From a checkpoint of a small image denoising model: arch unet, 203450 training examples.
Rows from block 3, named by matrix and row number. Rows with one number belong to one attention dimension. Each number is 128 + 24 x the weight over its row's rms, rounded and kept within 0 to 255. All counts start at 0. Numbers have three digits each. After the name is the row's rms in percent of the matrix's.
# q: attention query, key and value (stacked) (model.enc.2.1.attn.qkv.weight, 1152x384, the q third), inputs 192-287
# k: attention query, key and value (stacked) (model.enc.2.1.attn.qkv.weight, 1152x384, the k third), inputs 192-287
q.155 098:142142104120071140101140138141122135139162120086090074122100112123110114174139149158129146082127168131128157159095089136147140135145066111091097149145103130120146151116116143132147156145129128111156118127104141120133165120138145139098122092127126142124142164090124093107109132110131143102
q.156 096:100141149134106150140103138156129125139147133115163150161129113147125108132140146111140147105139113108136123143165132102066132152183104129124082125164132138140138144108121155098152127136155113119072143118128117138131113100166094128090158092166107128139124130136117091114122143118101112082
q.157 104:144154116068168102152147122144167146134135121093135095096131124118123105169126160126121102177118098141114150114158150081151149183123124150124111115112139119080121105074128135076138158138114132135143106102144131139122120140156125113111079173126111107102143128144161144120110139147108134113
q.158 125:139165108139116172129093137116147130125100101095103138127109136099121125086135152158146103096145103118153116147116087159100128127141138110148139083119124112099137086120112137098175094106157160126081140138135122122128105141158193125143125129133142136091156128132154102166157096105156130131
q.159 111:159117137137147132129094142137137137149163108113122099127117117133167148139109127133129134157113144139103100125121122142091095129087152150127102125132113133116150151121087117178106124153093096139139113123103070095156114144129120158118108154146105163097101152067117114132126154154094131130
q.160 122:117127127101123120150135117123140124118096104163138166094096117109105115111135137128081152131139182108139106137095128144155152135105112105121147145143138169162128157151148113126122171089082159152142159161125130096129114110131152135099103151157145107118163138117163161112140159153114127142
q.161 145:120173138089128129149158109157153119094114115165127125120115103112099123089157186123104150121145097116179116121119134160121161108112133111098124124124137133088102143142122111112151140107115149137128143121147144125123117151139125161117156096130113108114168140181150149130130130110151121137
q.162 102:100102156164121098102100155155101123136132177096164127093125148143153161165135082128158110122115104137116151144168109125096154172147157119122088125146114121129121157104133153121083113160139126146135099107174086123143126096173125127109080153123110118146123125134108106161122132172102134103
q.163 103:114139112136133120154121139141162155159137133135121118144135128144136090107124203138093079134146190115131128147117130143121118114106140095091101107118114095117152112150160132119155150106134153110152152126138181112152162111139145151123124130148105129156126116124118107126156115102098131118
q.164 105:139161123157092145127143107157130160145144129098146132098153132130111159134110134197110094073108124082156169158119125153127109149200165147134149147147133122100143154107145128153141118157121152086151167117106107138098139111126112137142156075150094123110160133131138139138142133097104117103
q.165 110:121101146137162119152105148147164124133119103126146165169132131144128104119108133171113128101142119120118127138152138139086138112154117117093128120114181177111129085142172129111130157138135183134127134105107168183129113093157065113130150105133130137135130120118091166116149117143124114118
q.166 090:127123111100072174109087125103153146172121097107080127170144110122145123196131103134120114087108124141165130174125138103141137138151109132141145125162120118106156187090103087108179143140129133132137114140135138157103133113124103161121142151131112115106132105110134097094141164084127106130
q.167 088:122122123140126129156152090142147126092130099102130104108116130114112127151136119138121123137122136144091135153108171136083126169128166169135138142111142150143151107114140119161138122123146079123130131081102107129112170147118124137117121115136115131110123103130118078139157141119097120111
q.168 092:115174130102144158104123128142138124101141153113118144155133103123133112112133178070144167102149115165121108136079153104101138096126081119135133115128145167139161152116172131096123110111139135114073131119129129203127129124152104105128143142094143151126160087151138117098104130110114104099
q.169 103:126112110130088095118158126072078119119138106141150114167147116143107096144112154118108110171135129143098160129131121097128199135165071121128119110127122129149118120144097140088130138068139119095087135146144107171106104117106093122138097146140146164137122153140141104110110151125105145158
q.170 086:153131135111100130145168131074127141125076093114102080115149123134115127137134127091123122147135104163142147124092130131142135140110139118125125106160119057175123129141132155123169101157128084125059100108134121136116130148142113117204116159125120123135072165149149107117143117105125163120
q.171 096:122134117143118165163113136136157155143141151135131115083145136142162134071131153109171112106140125132153141125130125130107155133110138180125149140142146141101155140170158096155145106137133117151129107118113088114168127121091145146136171098117141149126119102165183135138139117103161122120
q.172 104:123176137152183154129105091128144122100085124146129138093113117102097120113156153145128126121099114141129161125110129136140099135131180127154137134106112127137132078120112120154131109068112149133164151119141114089116129150139143133171148107107122116149146132167133138173143119123161134160
q.173 108:137096136116141126134101113141116104093123132151143158111144121108124114122137127112159208097135146141097087132153144128166110134042159171126114098132146114143147122156096123095116129122122128170140127195111135073132111149097138103125144137127168143125118130120141130142143132139110139164
q.174 123:144077154132159131121144162105080131155138140158151098122114180132154163141092104128182095134095137127138102112132123122098131102167138108140124133111104088131081174109113149152090091131123109097105100147104130146138189112182129114093134142093103125098094117096092116127140122174185109142
q.175 099:110129113108122151111121131110144120128110138084129176158075134134118129130169087143117113057130137106107107134160094119126109090117170103121120113129096111143148137160103137116137127113141176137154143195111079061135128130113142139112115116135104148131134141136116119148162127124119102128
q.176 095:136194155132153111135140105140118136105146122132115096144140078110141101125162189106133186144109134191128149131113138139112108133119105118127130135127144167125154138142164136103138157109102105132115150143117149089114115148120148116116147131168126108113154161138146148141111160134154135125
q.177 105:104136137165104152118094108158175130127140167117158108161148150145111160117141100164175104119130104157086097132101149069123117140120138130155114168132135120147128120113119147164126099133200100121117096079120101129139116119095087104113130140144114146155129121124130114151124120137118123102
q.178 084:146115161117121136130105140178123121116127158157148175077142147097162115081123134170140136093116128097135135098088117133129095143133139127121123122112132097096076163097135131134123111147127146118061142143147108120132159135145180125144141093099151121107136117087112123115107125149139112134
q.179 113:116116121147069137110115150087106107157133124127183122130150135140124137116132124116108105133143123110129144132149159112152121161129173128111150104110086125155090136137106145183122112162090111083164106154132135071157142145074141149135163113149119106120106119119107111113130101126123131172
q.180 101:118154133141117115149137140113136150164149142131168163137138165148098163128109086161141152139108147106134110101167102131191116136138180116159156132155126146142119135112116086154100114142123134114144173047155136102137152113116111141105159139127096133112120108095123132110137121158114090134
q.181 101:115140126151138158123132121140101130113105136099111113129098123116113146083140122127101135141099131147123153126084137098185144100153117096137112156163118129122153122145165116153184132151157157136171143116127134123117125100081092141123132105082127142127122126131092121129119161120122137096
q.182 101:149088141126157112136119134132158165151110125148106108123105144119164131178125144171159093151131132119112145149104140173110111137120112125136155130105128153099120097083125117086103128153104097125147109127133088186142139135204179116166151137072117111132094125143159158156100089142175124117
q.183 093:145111112163115131155141120119092133143128118112138109128153134117106177163135109081156107143151117101121074127115114158148120179156138119156136096151131157149171119118140093156154102094134121137130160127129079133104083133083167144122170152133132140136097133107156176156105139144187119153
q.184 114:131123155113146105110110104135083085050166121156091157150132085103166102110137108093111178152138125146109092143163132091138098095095081136129087147104163120136113095129110146126111131141142126164125130126132136135104137155131111113105149143112144132115158137124060094137118128167130131150
q.185 104:144122118123122115124148161114104123150150160098107112087091158135099135145122092166125102136090149137115168152108104126084136158136114150122133126130118159142118131119144160125051122155097101109081104102119157126159130108156181132144086118103132090129095114114136162124131095142146157115
q.186 100:141096117163129132161143149161096109145099127134096136107135116145122113129130090081144126123181125135108130117132140166088139114125134158114098161083141108112144138164138107158132134093147112142154102155087162153135117110156114141132103120150135127115095125132131133148154141110133163066
q.187 107:140132096118124121104138077116127117082120156174129094131108111117105118148128119106074099163121094126152127100137119086116164108170090127164142161163128120132115141094131149100117134132119106132133132121172151149091104147124105124134101173138139120167117152132150128097117150134133150161
q.188 109:155142097097145098102191146120130167167144099123085121182148105133140117148114157159114139172127132110150123093124083180157120096121085120124130114102122114095119069128091115118149153135133131140145127147156132133133105147147161134138057123162122135131132150128164116125103108086129128097
q.189 103:105168131068133122120116151133142110152154120111115136147139105172134121105103111130124145146161111136138145125181148113160124130084097152098095139116108156138092104152147125098134138123120129152126089138123151133158114165124113162116104142140148134111103153142116127101113120120068144124
q.190 117:138096125160129153102097147096135143140121111094127126120126163130161164140109128089175085108115125136107119116131118105123107136133143120154131123141099084142154120128089152125137114138165126106059128130083156115136130113116128086149108135099157165130140091059089133117117122129111128136
q.191 095:152111150118187077103132161123149149162142148090128097089097167139168141182088087128128128116101135100138136057147112143109129126146127111103150138130160103095106144112125135120078140157127123135129092087126113144131117114130131104130110125129120092146132131116127133151100102133138149092
q.192 114:106088131102141131112176134113141115152110108124123158158129157153134133126116111097150099123120102117105182112129109106121146147151127122143157123117111145130164122096143180158110123095134128133121107182126105129163119116154083119155123121102163156118110104120082150129100086108138118139
q.193 113:139095107102144169186145102154132138113127177143109094092153134105122109113146115121099128123117168121142065154075146111162086092121141129116154122109161135123116121125146108096134114124107085097138132102124131138115133125122134140083157114116143119148120123183156117118134120137128127103
q.194 133:145119156159149084112155158147116117156160167136138098152128152131118151103142134119136096166102116086133146073175116111170174147153151163155092133128158149163117119126132097152121119100071183119170153062105112113151096112094073131150123139123130145108159105157097143165113134148117132111
q.195 103:166169140127144110118147164133074153167157131128131096124154134157144142108120124171175106125121126157080151147097109159171099133136134172124131136107142114153141089110134063128144136102131130134086129204104106127145094130168143136105112148118121098123150134130142076159106051151109137122
q.196 114:119107139118106106102107134106135147128080088084150113173122132133137141097099145130118148118097104126133139118127162143148152132134139151158142161126130144116129155152107089162118128150118139108160153171126090145129161121151082122153136169079123186138109102092119123120151130121153111120
q.197 103:129091149094100116141171163104112124160092111082130121113162138113153145153128114176150116160159103154121152127133125153107176170149132142128142095154134140111120131093126076139151127140125114129166112129120109147150104122138124120123140111155103091107144118152101094140142099075146115133
q.198 118:153136137108088136146117100141122124108108130121107128138122103123124080134164081080086114120124109136161140098110129170146088126146088158120096157131135155110108148108137155153100134156150099150147114099157115148108125122100126130150117158166160137167133146149120076143111130121196110144
q.199 093:104153115127142142136077114157133114126142116204114158121111111143118139140133105088165109101145103104124148194090093124164147095105132072081128154132091112134146091140135126134113127132127135132156103135132116121127083125194133144103118118149129137119124143134158183111107117112117137124
q.200 104:089156119133173104132151126139110126113118124125123128156136127123078120101128155151143114131135113165130122135161124133095132134145118075111145108161131154102140145102129170101119105094129116123131135158110186129110165140116108125116149122084137118124072128097141174103139136147119112100
q.201 097:102105124146149133116086133144126124151126116159138136075150132142111158160144118170115119143133150168105114129181114133089136089114143087141173129142120169136150141161124114104161156130092103147115114123146123127112117137089162134121124102157093109134117125137144156109126098120106185124
q.202 102:150106136164072131150125121122127112104154130113142158111097125139156141120122139119115168118146144111125078147082112117126137118108161154158134127107132147112103084167115126132102131085129132134139105129170176115102123133132168121110113120139134125115154115103136077128141154099123119175
q.203 100:113128131094121165115108121201113147130149149135130121091173137129108144084157114147162096146088132174109146110119136147142146135130154118151163114108115131141132178150165131124149136086100100113101106150133101119136156117110105099153172139153138147138122108149159169158117152108133129125
q.204 099:103095103103108131137151107104135116113135165149167120113136137124113125154138127138142114133138101135097126108108127095117119135118130111123133146114138122103123090142157178101124141156160119104132133105081105146110141126092147140084127110122101158114152138098174186112145129139127124072
q.205 100:098131137136135096151125098123124097089102097086104168109149134107120145098093122122130109149131100167128142124127109134120175150105139155133110093113137122071104149148113179138113124123118112133149125116119099129127130140142143138092110157113151103134158117108174129162097168139105111133
q.206 108:148131120115106111134174144101082160135160146104189138106141137117143145066123143122174152183112157087149069132142122085104159084153129137133129105116116090119133139141140118118148129158115166126129129132133127107131134069158126122125141134108134116123200153139167109128131142127113140172
q.207 109:151128093139129119152152114142095182143128105168143089109085131113091083172177132114095100105106152097136134152178142175130060112159129115104121113123108124138123115109103059137175127184098112139146132134138180131119145117163132117107137118087121144149101146128173114077153116134132159111
q.208 104:106163127130119126110151127129149094134101132133133160234121140155121130137137059102107122147115126098168108148135158140177099113116116143112121120144085164135146115131149174139145126144117183151088127135107117132154110110128145134123142106109149151138129117129106154126106132127141111133
q.209 110:134123142160157156157105096115132164110163143120137127112131103119127145108102159119136124073140151139098152135035118118141084101120118117124172158176114170173101147120156129142156109120135108159095131133138183125111157129134149125078115155109100104163143130095138151102174128135158140122
q.210 113:118129116097126159113108126155134139112162116180145129113130125088092107115147161159081154155137159130157137084094138187137095102106122053148146154112159161114140093154122134077135128145125139146152162126133142117130143144063115165156115129140128168143104140114099117125134149146118133103
q.211 102:141135136129139130118110124148147130121122154117140112166100115135149104211132129186144160090137111107148137125118136095070116114153104073114118091139133092138130158120132154110147121113165160151086127162128139161114147136158117121146138151134125133118144149110126103110136156103084127117
q.212 115:118139140116105121086129133116139108098133155162110160156088144120133104118107126087129131120174133142120133133120108149128149118093099130100093094098141102137125175074111123152099138139154128109134120123120146105133153142112133107145147095097139128120110138107090133134153117149198134137
q.213 105:126136125145109178112070137143135130117130127132129110137113130161093132118124185101110125132107137165146095112160122113117162148110130136136109124142083148146153130103093143116075129123132085163117103135168141118144114133123169128120130086128130117134144080114088109123133144134136118123
q.214 108:127153142126137120138156142128155098129124164081108118134148126128144140131071128147096120114170097122168147116150154092114145142092147137113100132137149093149131167132176177141123136097150122069120132144121098127131111131104133124156132121114132143108075142170103139150128108097087103124
q.215 101:134094107143172137152111123116134142120147132121134173054152090091147126128103108105114163137127165113077137089126103200114144134125141156158122151124121108106108130152139103149114120150147106131108139108096131117108106133067142152113149141195111114107122140123133168127124129121108146139
q.216 088:109150129104130131149082146127157119137107113122156132119166123135128146133138144146096125095138133175136111155124154104102150109126147087133123139125110070086151119149152136104114127161141140107099125086131123104115177131172134120117071180126119103116134114083087151116106126175141112106
q.217 144:166130129152132101125161166119133137148127078121086058120123129129152139133124104081170133154128093126138140134181107106137130165112153175135092102111116099140134128130127115093115119125117148141113087112141120120149111139130131132158139137150129108105172144200147079163120112126097130146
q.218 119:119140160170144102131076140097136105142118111152145161179135129120138154108094085137130122139132117127114114151117160090131154117101119160135143176154130117149116102122105174128092119191134119119085116120111137125127122136134127135130107068167158122078151113100106095144089128147080109134
q.219 099:158107104143154148137101140108105143170130164120119124141117139130117114122139153153147168132122142141135122114154128145122130147168121142142137115103132151142115096149089120159170110116167165149171121098170137133135119127105105146160154114176109112146086122153105126119156128129111161187
q.220 098:109154133167103092112109123141126116135114124136112150148144136149160145155141148160130112132097132096148132138140136106097081128154140099159133155118130111157146091128089111153133122082157146104118176117117087127129092124126100123145187112127118143123132131120110189100173138103157100123
q.221 103:106124086127140148122177101073147127103097149123145096112112123143119086125113166120092141164113174101106112110091147118139104115132124104135129143148119141159113108159158116147132137069124130100154175132175126123104149165125157110112069149142122147179093163111122064088123168151105151137
q.222 132:123138113118154151133139125125155127132130123120124171119124112128154128198138175123124153088135153117125078169093139118109088118113121109092131126131153135100130136104130116119136137109107099118131146144111145149119157136203150124098088151128137105128110117129179159140109133150164142108
k.155 123:126150119097139128111130140123118155123122136075115128167093130145128080182166119080131147124152135133118124146143101170097108110137071098109093119153096116145146164118153100147152146129167141160108114154125127128119194107146110128165137109156079120115123154137131132088159148136178145110
k.156 110:106152113105109144119128125151113138154103145149096136125127129099131104203181096156131140120105113140107147190113104136107103144164119094110130116134157126136105091121129095105166110138159132105132110150133158165132146130103071107129136142159105137139113129156149142136159113092149144098
k.157 106:161137119105126105134142129100142129120104092065096121126095114131129107143146121149099130107085119151160112153188166122136120116113133142122118150150115139145090152118121092171094147117125160099131133110176129114113103140191170103137132171116124099112120168149169091143104162132099138146
k.158 125:157160111138102149151106115143126137120114099124096050097131109088131127094132155107119111113162088156144117140186122149104144143140139151152144111115141123092140150122140121112129143155135161114147130119082130134116133128143142143143110098128171130125134117119151084145105133109067144116
k.159 117:161094152110170130110184149137116116149177132092116117105114158148134121133096130127134141132112156079111105116113145089154115132104148161114116121112108112133137141137181129143075132112074131126099104141128161118149137103127157150129088171095129150102169116148091106180102146158125125128
k.160 108:116123143108161120146148126112131121119082106118117160117109109119131116095136115107110164128150143159119118115134138122137149164121121100125138135108140166136145148156152095145107162128112143137106153136142126119115129116116144143144104145134167129103123148128137156127101138135080137123
k.161 095:117164141080161159150163095157168140091109120118135134118098096134101126089163118128132150136115087128118156106133155160080202130103127137120119124177147138082110113146152108154165130106166104165100124132140147142119123157128141134105128062134126133128145097132158131150128135079119147134
k.162 095:135148128136142076118160132144112134126115125128084100064135109128121136128129107182121116135110122148170135143153116124109153163137145108119094154138109114136106118150092172119136120148134159127148093130114132097144125136131110123044101144120102151109138127103124102199149130146140130130
k.163 122:108126151156131109153114147137160125150136092100118137117148124171133119093116164153113125123156184126116146125103131141138135136116123111112119093111136129146149113158132104138154155102109126101156158138128111129142150102119170142127176105162131138126118115098112144107125150105101137100
k.164 131:113138144181128159135156129146106157148101091099174120131131138157075146164128116159131120099111133100132146125115111165131132134169144158134144131131141111142106139103116097179131131122132142124138171081139093150090115087146143121151109116111088110144165114091150095123167141149130139120
k.165 104:094143144137128099129149162115133104139108112131142149151104126131106107142144131117126109125149131140115162136149158150082139100152121129101142113094140177131096095137136148112119197090127210088142163120137128197114115109147087134122106096141121130129162124149102140134133122133096110118
k.166 105:111092117111129151123123111140138139161114087105101120142130126130124116227121146140133131086125136119125117172134156107115113143156116097114143119127127146139165159097139129073126156142102140112160138153087120165124137092151139120132159168124110125090151123098137117089142142109119107122
k.167 107:115135158108146171131132107152128113111114097109142125137121089119125125139128122170111141094141133123106121148109130143104120109120143136139131163117147129154097133099120141173127109154140067132118130126129080114112181146168133155128112140132085104134115174119085054146173137142103152118
k.168 115:133114135118107123113090097135176112091136140155128121158120121093149106115113137127126129118139129134115119099099135112111125092133076135100125130145148131109130135094142108103141159138130124113099128120117136180111104160120111096155169113127162139146169076110141108063092150082117138147
k.169 127:096112127136115130114102136090099126117121113147127135149137136147097101156116134135099084155162128134119149139121125094121171098151087084118119117122118123155096088126121154105123166106111166096120155144158213142129128095130097103128099158105142144146155145122104111089123137160103119151
k.170 084:126127146125124140109110129091120144112105161154112119123136116145088140159134116122126140129148098147179157128092112151113131143094128166100123116147117085164129145135130134087125104098099121158105119148132171103124131107137120123177111164131096116142075154215176133154114125155125139111
k.171 113:164151114083132143135145144131159122143163161133120108110136132121132109095128147121122134162142150113169124120120116146150123119090120133122118127136132149107161129151139122145144106135109138142118086149108138105173117134116140152121115110159143151115072149168169172118128111076139127128
k.172 124:129124153137141141147129085141129111103086166129156109114129109117106145084137122144151151098110091131115127142136150149101118128126179164156134124129146143121092110112135105167133107126131107146108139115132119102096112148145140132159139125135103119138141123151132130162142124172143160110
k.173 138:134118151136115118133128134127098104108112142168143130094137122105152129094150101093137158086112115156099091112136116114135102124062167160125115128132127089142127142158125148146142102131127090163129119154125149075135116162115120114143134105141163131136130126175110133143128135155150112157
k.174 097:145115111142132134125168139110099151142150160146160136155113148093186150161098151127172159147154155150166116148089118113128144122165124075158155146088111111124154182129107161131119104110159140113097116148116119134122160069132123106125142144082093148132116155090096124153137117152154094125
k.175 110:094100088113103163162103126101101111137100121118147137111140138134130133106154113134113118111109141135096105122131111136135143142120162097100132104142127156116161125175111101131182095123150165133120138148130111089138130110087117159098118092126157144094136148172101137156135115108111129118
k.176 093:128177189136120148142146119154138131097146137126102125095137087094180122106155163130102188129103097150119141118105095147142101149133121123124118143137156130078140130108123102118123118153093088133100149103124122106107163135163131129119111101093149081113198126145122122141137152145092124094
k.177 092:120146132113201153116139123129129103143152150183135110128175159157116122154121116127180108143106126113142139106183151106106112102104144149125099139113134110140097134126094154149113103098133131127123084096136158119151157151113100158120101153152123136130109120106077079109152125136123138175
k.178 083:165140094133136132136116156128124156117140180112165105144110168109128126096119140113183101101075137101157104100109098124097099160130128128155145132112138124128152184098114159134105103131133118109092139145124147126138113125144138091104149132138140152125095087112181134128135112114145136178
k.179 122:093121119111110121117129145113115115160107138122164116129136142152127148101108104122083109133144124114127122152129159140130121132132174110120148097123116134131163121170136139139132090123128139131185112159125116088170129096057130154125138116128106126125101125162102109169151136156104131118
k.180 106:121144130115165134128141144127129168179087122075135178120127182131113149101100148169092114136094146100125124123147127113158113139145182072137145139150113134142126140127133113098127123154148170119142131077134131090145135109114087155124111141138067131137114101106096128152159145126093134150
k.181 089:112117128123143115129106107127087121087143124140134160130096117132090138077145107121078138149164152090108132132172128117177166103151137128122088121139121139123098123119125119162123143149132163129169143116106082129126136112135116136108160124082139122125150137111116125110129116162151135076
k.182 122:184111120132126087117111149135170145137150134120136100089110123107170125144117122108159124106118127112174127134127136178152094126133113168161154130141095100111114155098142100147127143133111101132168095130124103177115128156187160142158191138123136116116115127108173167112141103097192131127
k.183 099:147113121179093140128109129153049146139126104132072116136137125142106150143165111114127123125139130092189086122112096159161163156168119102178132154140099119144131115126136099171118110130135125138164159130107106119100101134180170129121163127133110141100111132126149172139157111130192135137
k.184 154:133134114145117135123105100140098101062160129134107114174123112093147092128123146091115112144122106154047089127129110077119102087103091171127092126120138125128118068120107144091137129091158082145087127135129096145113125188114081090138136124112175123146144149176097104109078120155142121149
k.185 097:152139088154106115112121162108147125139172156115090151120098159118156120127106124113155115152139144144132151143132110130142121158129116104142149177134119117109149151101160164127119107130155107124114116155100123110152099116135151107104107140125152129139109135078155130113122096129139153140
k.186 094:128084151172125152151166144147104117138119134146138123151158074171153168115165100089158107143188131148105147137122104108098126125118112147105099095136131100134141125111116146120134129151161093124090124138106122124137110136150142140134069095138134161113100145160176123157091154098111112094
k.187 144:138150103150119130118128079146115123075101141179159110137138100126094117161133135121120079151138087113131123111111154094119143118152099130160149168120142129136104125116135124127125140124127105117119147086157130167086111146114103124148097154096138105140153114120154147110122149152146140152
k.188 119:155145133107139101136117138136186166149170108096089116107117144139135151123114134138141169150123132122144153111131129156152105142148091167126140143098138139084155129111118090079112167152110129127145127111137155134125144129142161143150116116125145106122151158097150179124093111064129113078
k.189 136:115121120073108091114111144105170127150136129100106145159133144148152111119132115115101132156114124127109123129164148115115119146095121129094107134130110159117139084163113129103123136171127119127154087122137139112172100136067112120084139144182127133168085136139124131121102117075097118119
k.190 094:127113083131089126114120137116096131130171136168134125145123144130107137167127134153154135125135157135144101159134112130149119117117160098141126113133094119153116164135150140094102107083111154090143143147141135117169164143118132127084128152142110121131110094105141115124136118147160109195
k.191 106:152109146115154114101139160107154140175136106119121148113135177146145145161084142120152122127065127116175138107148125134154147140127128111135132122138145086111132163127139137114100117191096175175103102144146144149135146106158149116153146144127121141129107117092118169118101124116172112094
k.192 102:140065112155125154098125148130125117137087158139142126146103155132154140160119086101135117157126138111159161166114133139120179121123113111165140128152105139157146167120098204132096108140100158115105090137119142148160085147148109123128145134127121202128074120097133129124117123140132130135
k.193 092:101118142136148138151146125135132127126092120157181123136181131111064112075117126118107122169093144120124110076126173107075155124103138146126140109112157117090122106147177098177111165125116105159106104147150162136113153134120127119164078121140152150130116094101153125114144177108101150182
k.194 108:157150123166145129100102172151066138157165163113124155130121160157135183122143113132136094131116138101122135099171104121133131150141135106150109166115136145134098117106100144117118105153148187137122135103108127113161099124105096151095105108113102154130127112088116141159132131128144145095
k.195 110:155164138156163107081128165136133151160178182116133122105119147143138113074110146123119099122114103156151143108127143161141131113117147157137109111145119099162142115143102130128116106136112140148145090105136151104164097119135144139111167150151133124116108097139130136159110109096159125112
k.196 111:163104125119136139109149111084154123111121159078158120149108151104113153125132137139160090111085068094146162113130123176144110141141159126160161126124148151089139153073161128119124085143147119149141139136139116142116111125164138119152127114065109151124121102100146145158155126129124180122
k.197 093:121066161111080114109106149138094138168114107111149127148112141135162137139120114093118146127141145118151132125137126147109155116130124113100124072146135140145117077136102137133111131161083137118113094164127143154131136133149127113107185186148110182090122145127159111138122105119179114080
k.198 128:155131134111148144154109114111146114101130106157116125139110092100105108154153130126168109101150126148150155110138095129139110133127071113127113170097142122131101153117137118113112139096116102147090126116133124182104089121161144133142144163121154130140111155170146153092105116167161104159
k.199 098:107136117102113083134123138097154107126122136126102125091116139131137098121152091130107139152108116122118109170165159083129150127093113142108094104130111143100094092152130078056152142147131131106152105118161121131150138150132132116131115124140119119163133129166134123146099131086187122077
k.200 110:093166089139064135116087109143119106094133139121151127156137122127087113161128120132131091162137118139105165151138140135120124113157104122128122181155122121134113100096136138155162143094155134107132157135144097161110120143094107100145109143129110090152135121135110099082149144117140118122
k.201 113:087144101127095124147134151111107145169123129098126148137157153147109121123128103134090141117156144109121101127118129092140131134121172159093133101150133146149171125179138117164129133155144155122129096108122105094160129134100143148128130111146149116145107117178129145136115109123111149103
k.202 102:131123152128160089151140115148118108133143095133185113095162103140148161112142162143140142171113144128090067119113155124152108125097173119174122144114138112120132116117148106155077116136122091129176140119139121101129127136165159129093121181143129136101143134100125134196151171138119141169
k.203 089:120128142167105171166152151135106140153111165111127115104164130149148091141158136099168120119147154138114110138108111109159138191123130118130139088153105162171174179150089116105135125105128152138111109132125103086160156086123102125083134138110145143122134113123138127144137179142096136142
k.204 104:100120112120082162119113118161124101098102131138102130144096121096137125158137107135118134129136109138101119140136105119132127136128125143125147126122152152120143087118119172114161132156110097104151154163117148118106112135086097111112131080155121162138150139145116095122149117110103114112
k.205 116:120123167138135167111164082163117089065132139143137129147140100110134126135143163114113131086132097145108084122101147120145115140111138134114115129112123084094115148106112139138118103107128081134104153144121151102107151153108112127143135113087156097133140123122078106141150157142136128154
k.206 094:145120131135144143138091126119119155159147126123155138146155143140099147137128147166147158084076150082149150102082120150177079135141123157150140133092141126140149116103091100145151124140123135120131137092136135141105145094161135114145191111110103098110146113102101141119122110123168119096
k.207 113:126151119084151105162159122140159193142123088093149148094102094118101109105128112163120197097133150120151121123110117171101110128168103147098133150142113116112108155145144092156141139162130135135153138095118126159112181083158140146135130093159123096119136178127195157099128142120115139117
k.208 098:105132105130140113129165128104181118123113101138136137166124124175077123094151073149131116146117092137124175163179176131139155118103127127117102149135083172150096094110074147114143138113169178129165110111148119100147072127138111119112107114122117107153082154149109125127143108138097128151
k.209 090:149144136129140142146128110141153167113170125120117095112141129108111141112131136146110133118107160135125140098106133121182120124129126178122136154173120092120150136145145132159139147159062118178116129094121108128113178111143143155145126159101101067131141138116155127119168115187122158209
k.210 091:114122090136120131152115125140119148123134083136109112117126103122114134148127182092132105071166143114102060133112124209121145110137136101142142102141107112134138123138132083126139158088181102134146214124120117165123137105138129115158168084135165154121116110085172132112149110108114104199
k.211 104:113124089099117127102154124096129163123125083139143117161127144129100115191106141137114112162146146125138167135103123084109106126156088070133138133155111103160116137127115137103145144144147143085103136129147146146111173106112101123132079163157102147117133121114083084084108174125111134121
k.212 134:133121147095154135128131131105153106106178139136082137140078142104214096089107136096160140131169112179099125110139121093123125103100077126106097105097176117136148122157162138124118124103145108138102105164128122131148132142098106111117151111135168164148130149149106116083082111177154075117
k.213 090:127133092154107118150140130144147126096128130128083098091113118106135116067112145179107126161170171143085160142078101158148138149099120137126111122120104169098174131106170136149083144121143100112149144145101144088133146110141194142121125103107160129141125114112108105126129106133101119104
k.214 097:164127138169084127108118142081079103113099142183095108120133131130147164132109108096149139158106092180160134127132080142133148109103142123126126128137150097120137172137096139110121105110096077119136121164117122087123081139072126101169112117107150136134111145179166132173104178138129110111
k.215 090:131144181159134142117135119135058138139138110145138174110144121103129141159164184113104180125094156114103106136138106113135154158147160101126116148101124106105139153142154103120122112154140101169128162137115118079103132152151138080107143126054154133095144121099090143145131148162166158165
k.216 092:091150138138130090121143118155162145116070152198095156104144113122139127100116136148128122147147118160164104159120118145089140110156153095139139102129162116169114117131111147140145132097174147118123126129153154109103119153140116102142122079174111137151158112106168130117164107122107100133
k.217 109:149109143160133118119117141096103126154134165106127123117136159136159130175130110134168127099121094155101166147125118122093114128098162156131111110144115102144121143121123174111127113130143155122127111173112115111163114101142159129142101134132114126105170130146120105159127085130112128096
k.218 081:128105142134172125123115147097134123134079135150152180144127113124130116082100108108104075137165116127119146170172135101144081094131150101134150117093116131128110107147072136112127116103110117115132115108126118137132145149090092168144109160111127141137096145113109098132103103105096119131
k.219 104:158127105119130130148157147136134163185152110117110113133152117179132150170112128088140148161138119125176125153129112180125131131181132161139154127133083112131113111156160113120139156116117148137163121141089133161138130102158141139124128137147093121116093126140132184119135098111143136136
k.220 107:093129154125116130119133105134128114139115125131156132141143130145112134149111142158120146141101146104125106163092131109113122122154141130146151154139153184131130116115153098082103133124103152075094184084152134157102128126106108111113110146129069104139175106115101113115137131144112105115
k.221 099:114146097088127100135074084129134124104098127116153136112123141125088122095135135143080137106131163095121088084163156106135165116151133124125149149113125133137147111145136117144146137134093123111118130157162144111122143148098155144139138136149132104137150125098140150130123128127084195142
k.222 102:135132169081163126134143106195184134127126088096072099121137096128147123157128123109111183087114136121137096132168179131101080153127119154111121131146168149100133152103108093139139141140122102137094113115096129150114156181164141175137103118164143077101145140115131150131112118071097131110